A small masked image model, trained from scratch.
Model: 22.3M parameters, 24-pixel images, encoder norm layernorm, encoder patch size [4, 4], encoder layers 12, decoder layers 2.
Training: muon at rate 0.0044, 12900 steps, batches of 384.
Data: trained on aerial photos of the United States (SatlasPretrain), 203450 training examples.
Rows from block 3 of the encoder of a small masked image model, named by matrix and row number. Rows with one number belong to one neuron. Each number is 50 + 10 x the weight over its row's rms, rounded and kept within 0 to 99. All counts start at 0.
Before each neuron's rows are labels from the 100 images, of 14848, where the neuron reaches its highest value: "top examples" is what is common among them. Only what is clearly more common there than usual is listed. The data: aerial photos of the United States (SatlasPretrain). In brackets: how many of the 100, against the usual share in percent.
# fc1: MLP up (encoder.blocks.3.mlp.fc1.weight, 1536x384), inputs 288-335
# fc2: MLP down (encoder.blocks.3.mlp.fc2.weight, 384x1536, transposed), outputs 288-335

top examples: crop field (44 vs 9)
fc1.217:45 45 51 67 43 72 60 50 56 61 53 33 50 47 50 73 49 51 61 62 49 50 41 53 56 45 51 58 47 57 60 48 68 55 52 41 49 57 46 40 38 39 45 42 55 46 65 42
fc2.217:63 52 44 74 49 69 44 54 57 51 57 56 65 53 47 61 53 39 39 45 46 69 44 74 54 38 41 46 44 44 55 43 47 54 32 51 50 55 59 55 49 48 54 50 49 54 38 66

top examples: building (73 vs 42)
fc1.5:46 52 46 47 71 52 66 52 39 55 50 46 55 52 66 68 37 49 53 48 35 64 61 49 51 59 50 64 33 52 54 55 55 56 46 70 74 56 47 50 53 31 77 45 48 51 61 41
fc2.5:55 35 61 30 56 48 30 70 47 65 52 40 30 40 51 41 43 34 48 69 38 38 23 53 57 43 48 53 52 73 57 60 40 37 70 51 40 54 59 57 39 62 62 50 48 30 42 55

top examples: building (86 vs 42)
fc1.744:55 57 40 22 54 41 42 48 40 38 61 65 48 42 54 54 40 48 65 66 35 49 54 55 43 68 48 53 33 48 48 33 33 48 42 69 42 56 60 49 46 40 54 51 39 51 43 35
fc2.744:42 53 70 40 60 60 56 68 49 44 40 49 58 45 46 48 70 43 48 38 59 41 49 38 56 41 62 56 69 44 51 53 48 53 57 34 43 49 72 53 53 58 38 49 48 34 62 42

top examples: building (79 vs 42)
fc1.53:51 35 54 51 67 57 49 32 46 39 35 70 55 47 44 38 58 61 52 57 44 56 41 41 62 53 55 54 45 41 54 22 33 48 41 52 37 56 41 49 58 39 54 55 39 61 65 56
fc2.53:57 24 59 77 44 45 38 49 46 42 60 48 47 66 57 33 25 44 44 47 58 64 41 48 39 53 42 43 65 72 41 45 46 63 55 53 47 65 40 41 62 55 52 67 45 40 49 34

top examples: crop field (58 vs 9)
fc1.301:52 47 53 64 55 47 62 64 52 56 53 45 56 43 38 60 57 70 64 58 48 43 66 55 52 61 36 49 50 51 53 51 64 59 59 32 48 56 49 54 49 66 50 56 49 61 33 61
fc2.301:47 63 62 54 52 64 47 39 65 38 51 43 47 41 30 58 32 56 26 32 43 69 42 54 60 46 20 45 43 45 50 28 37 64 49 44 46 52 63 59 50 47 37 46 64 54 72 57

top examples: building (91 vs 42)
fc1.717:44 39 44 43 63 68 57 44 63 54 47 65 45 36 67 60 46 46 48 54 53 52 60 45 58 57 39 62 68 48 59 59 57 40 38 41 54 48 34 43 52 36 45 60 55 63 37 46
fc2.717:53 48 51 68 34 58 45 52 44 69 47 70 56 62 47 45 44 49 49 47 66 54 47 59 65 74 61 34 49 58 41 66 59 61 76 56 52 36 39 36 61 54 46 36 48 58 50 41

top examples: building (81 vs 42)
fc1.368:56 24 60 61 51 38 62 54 43 46 47 50 50 50 51 58 52 47 51 56 60 48 43 43 51 53 56 61 33 48 38 56 38 49 65 49 58 53 35 35 35 64 55 46 42 30 40 58
fc2.368:56 52 68 43 48 39 40 51 47 60 52 57 50 48 58 39 51 49 41 35 51 43 55 56 42 67 49 42 52 41 54 67 44 40 42 61 49 54 53 58 45 42 61 60 49 41 48 50

top examples: crop field (35 vs 9)
fc1.708:81 53 55 44 44 69 73 51 65 55 60 40 54 62 54 38 43 50 56 54 45 52 45 50 45 42 55 52 49 49 55 60 53 59 45 51 47 61 55 49 65 47 52 48 51 52 64 45
fc2.708:44 48 38 52 58 84 61 59 50 45 59 57 57 51 43 40 60 29 32 40 55 61 41 45 47 38 54 27 67 22 34 42 34 58 43 61 52 48 53 34 50 43 32 44 36 48 53 57

top examples: building (67 vs 42)
fc1.68:57 28 33 63 59 49 50 34 54 35 60 53 46 32 40 50 59 43 51 55 43 49 53 45 56 47 56 71 60 39 45 52 53 56 58 41 69 49 54 47 36 54 45 42 54 45 51 63
fc2.68:44 57 50 65 48 48 46 54 45 49 34 56 42 53 48 48 37 56 58 47 63 43 43 60 57 34 40 33 65 63 50 38 50 56 39 38 49 30 58 59 57 39 30 53 36 44 42 43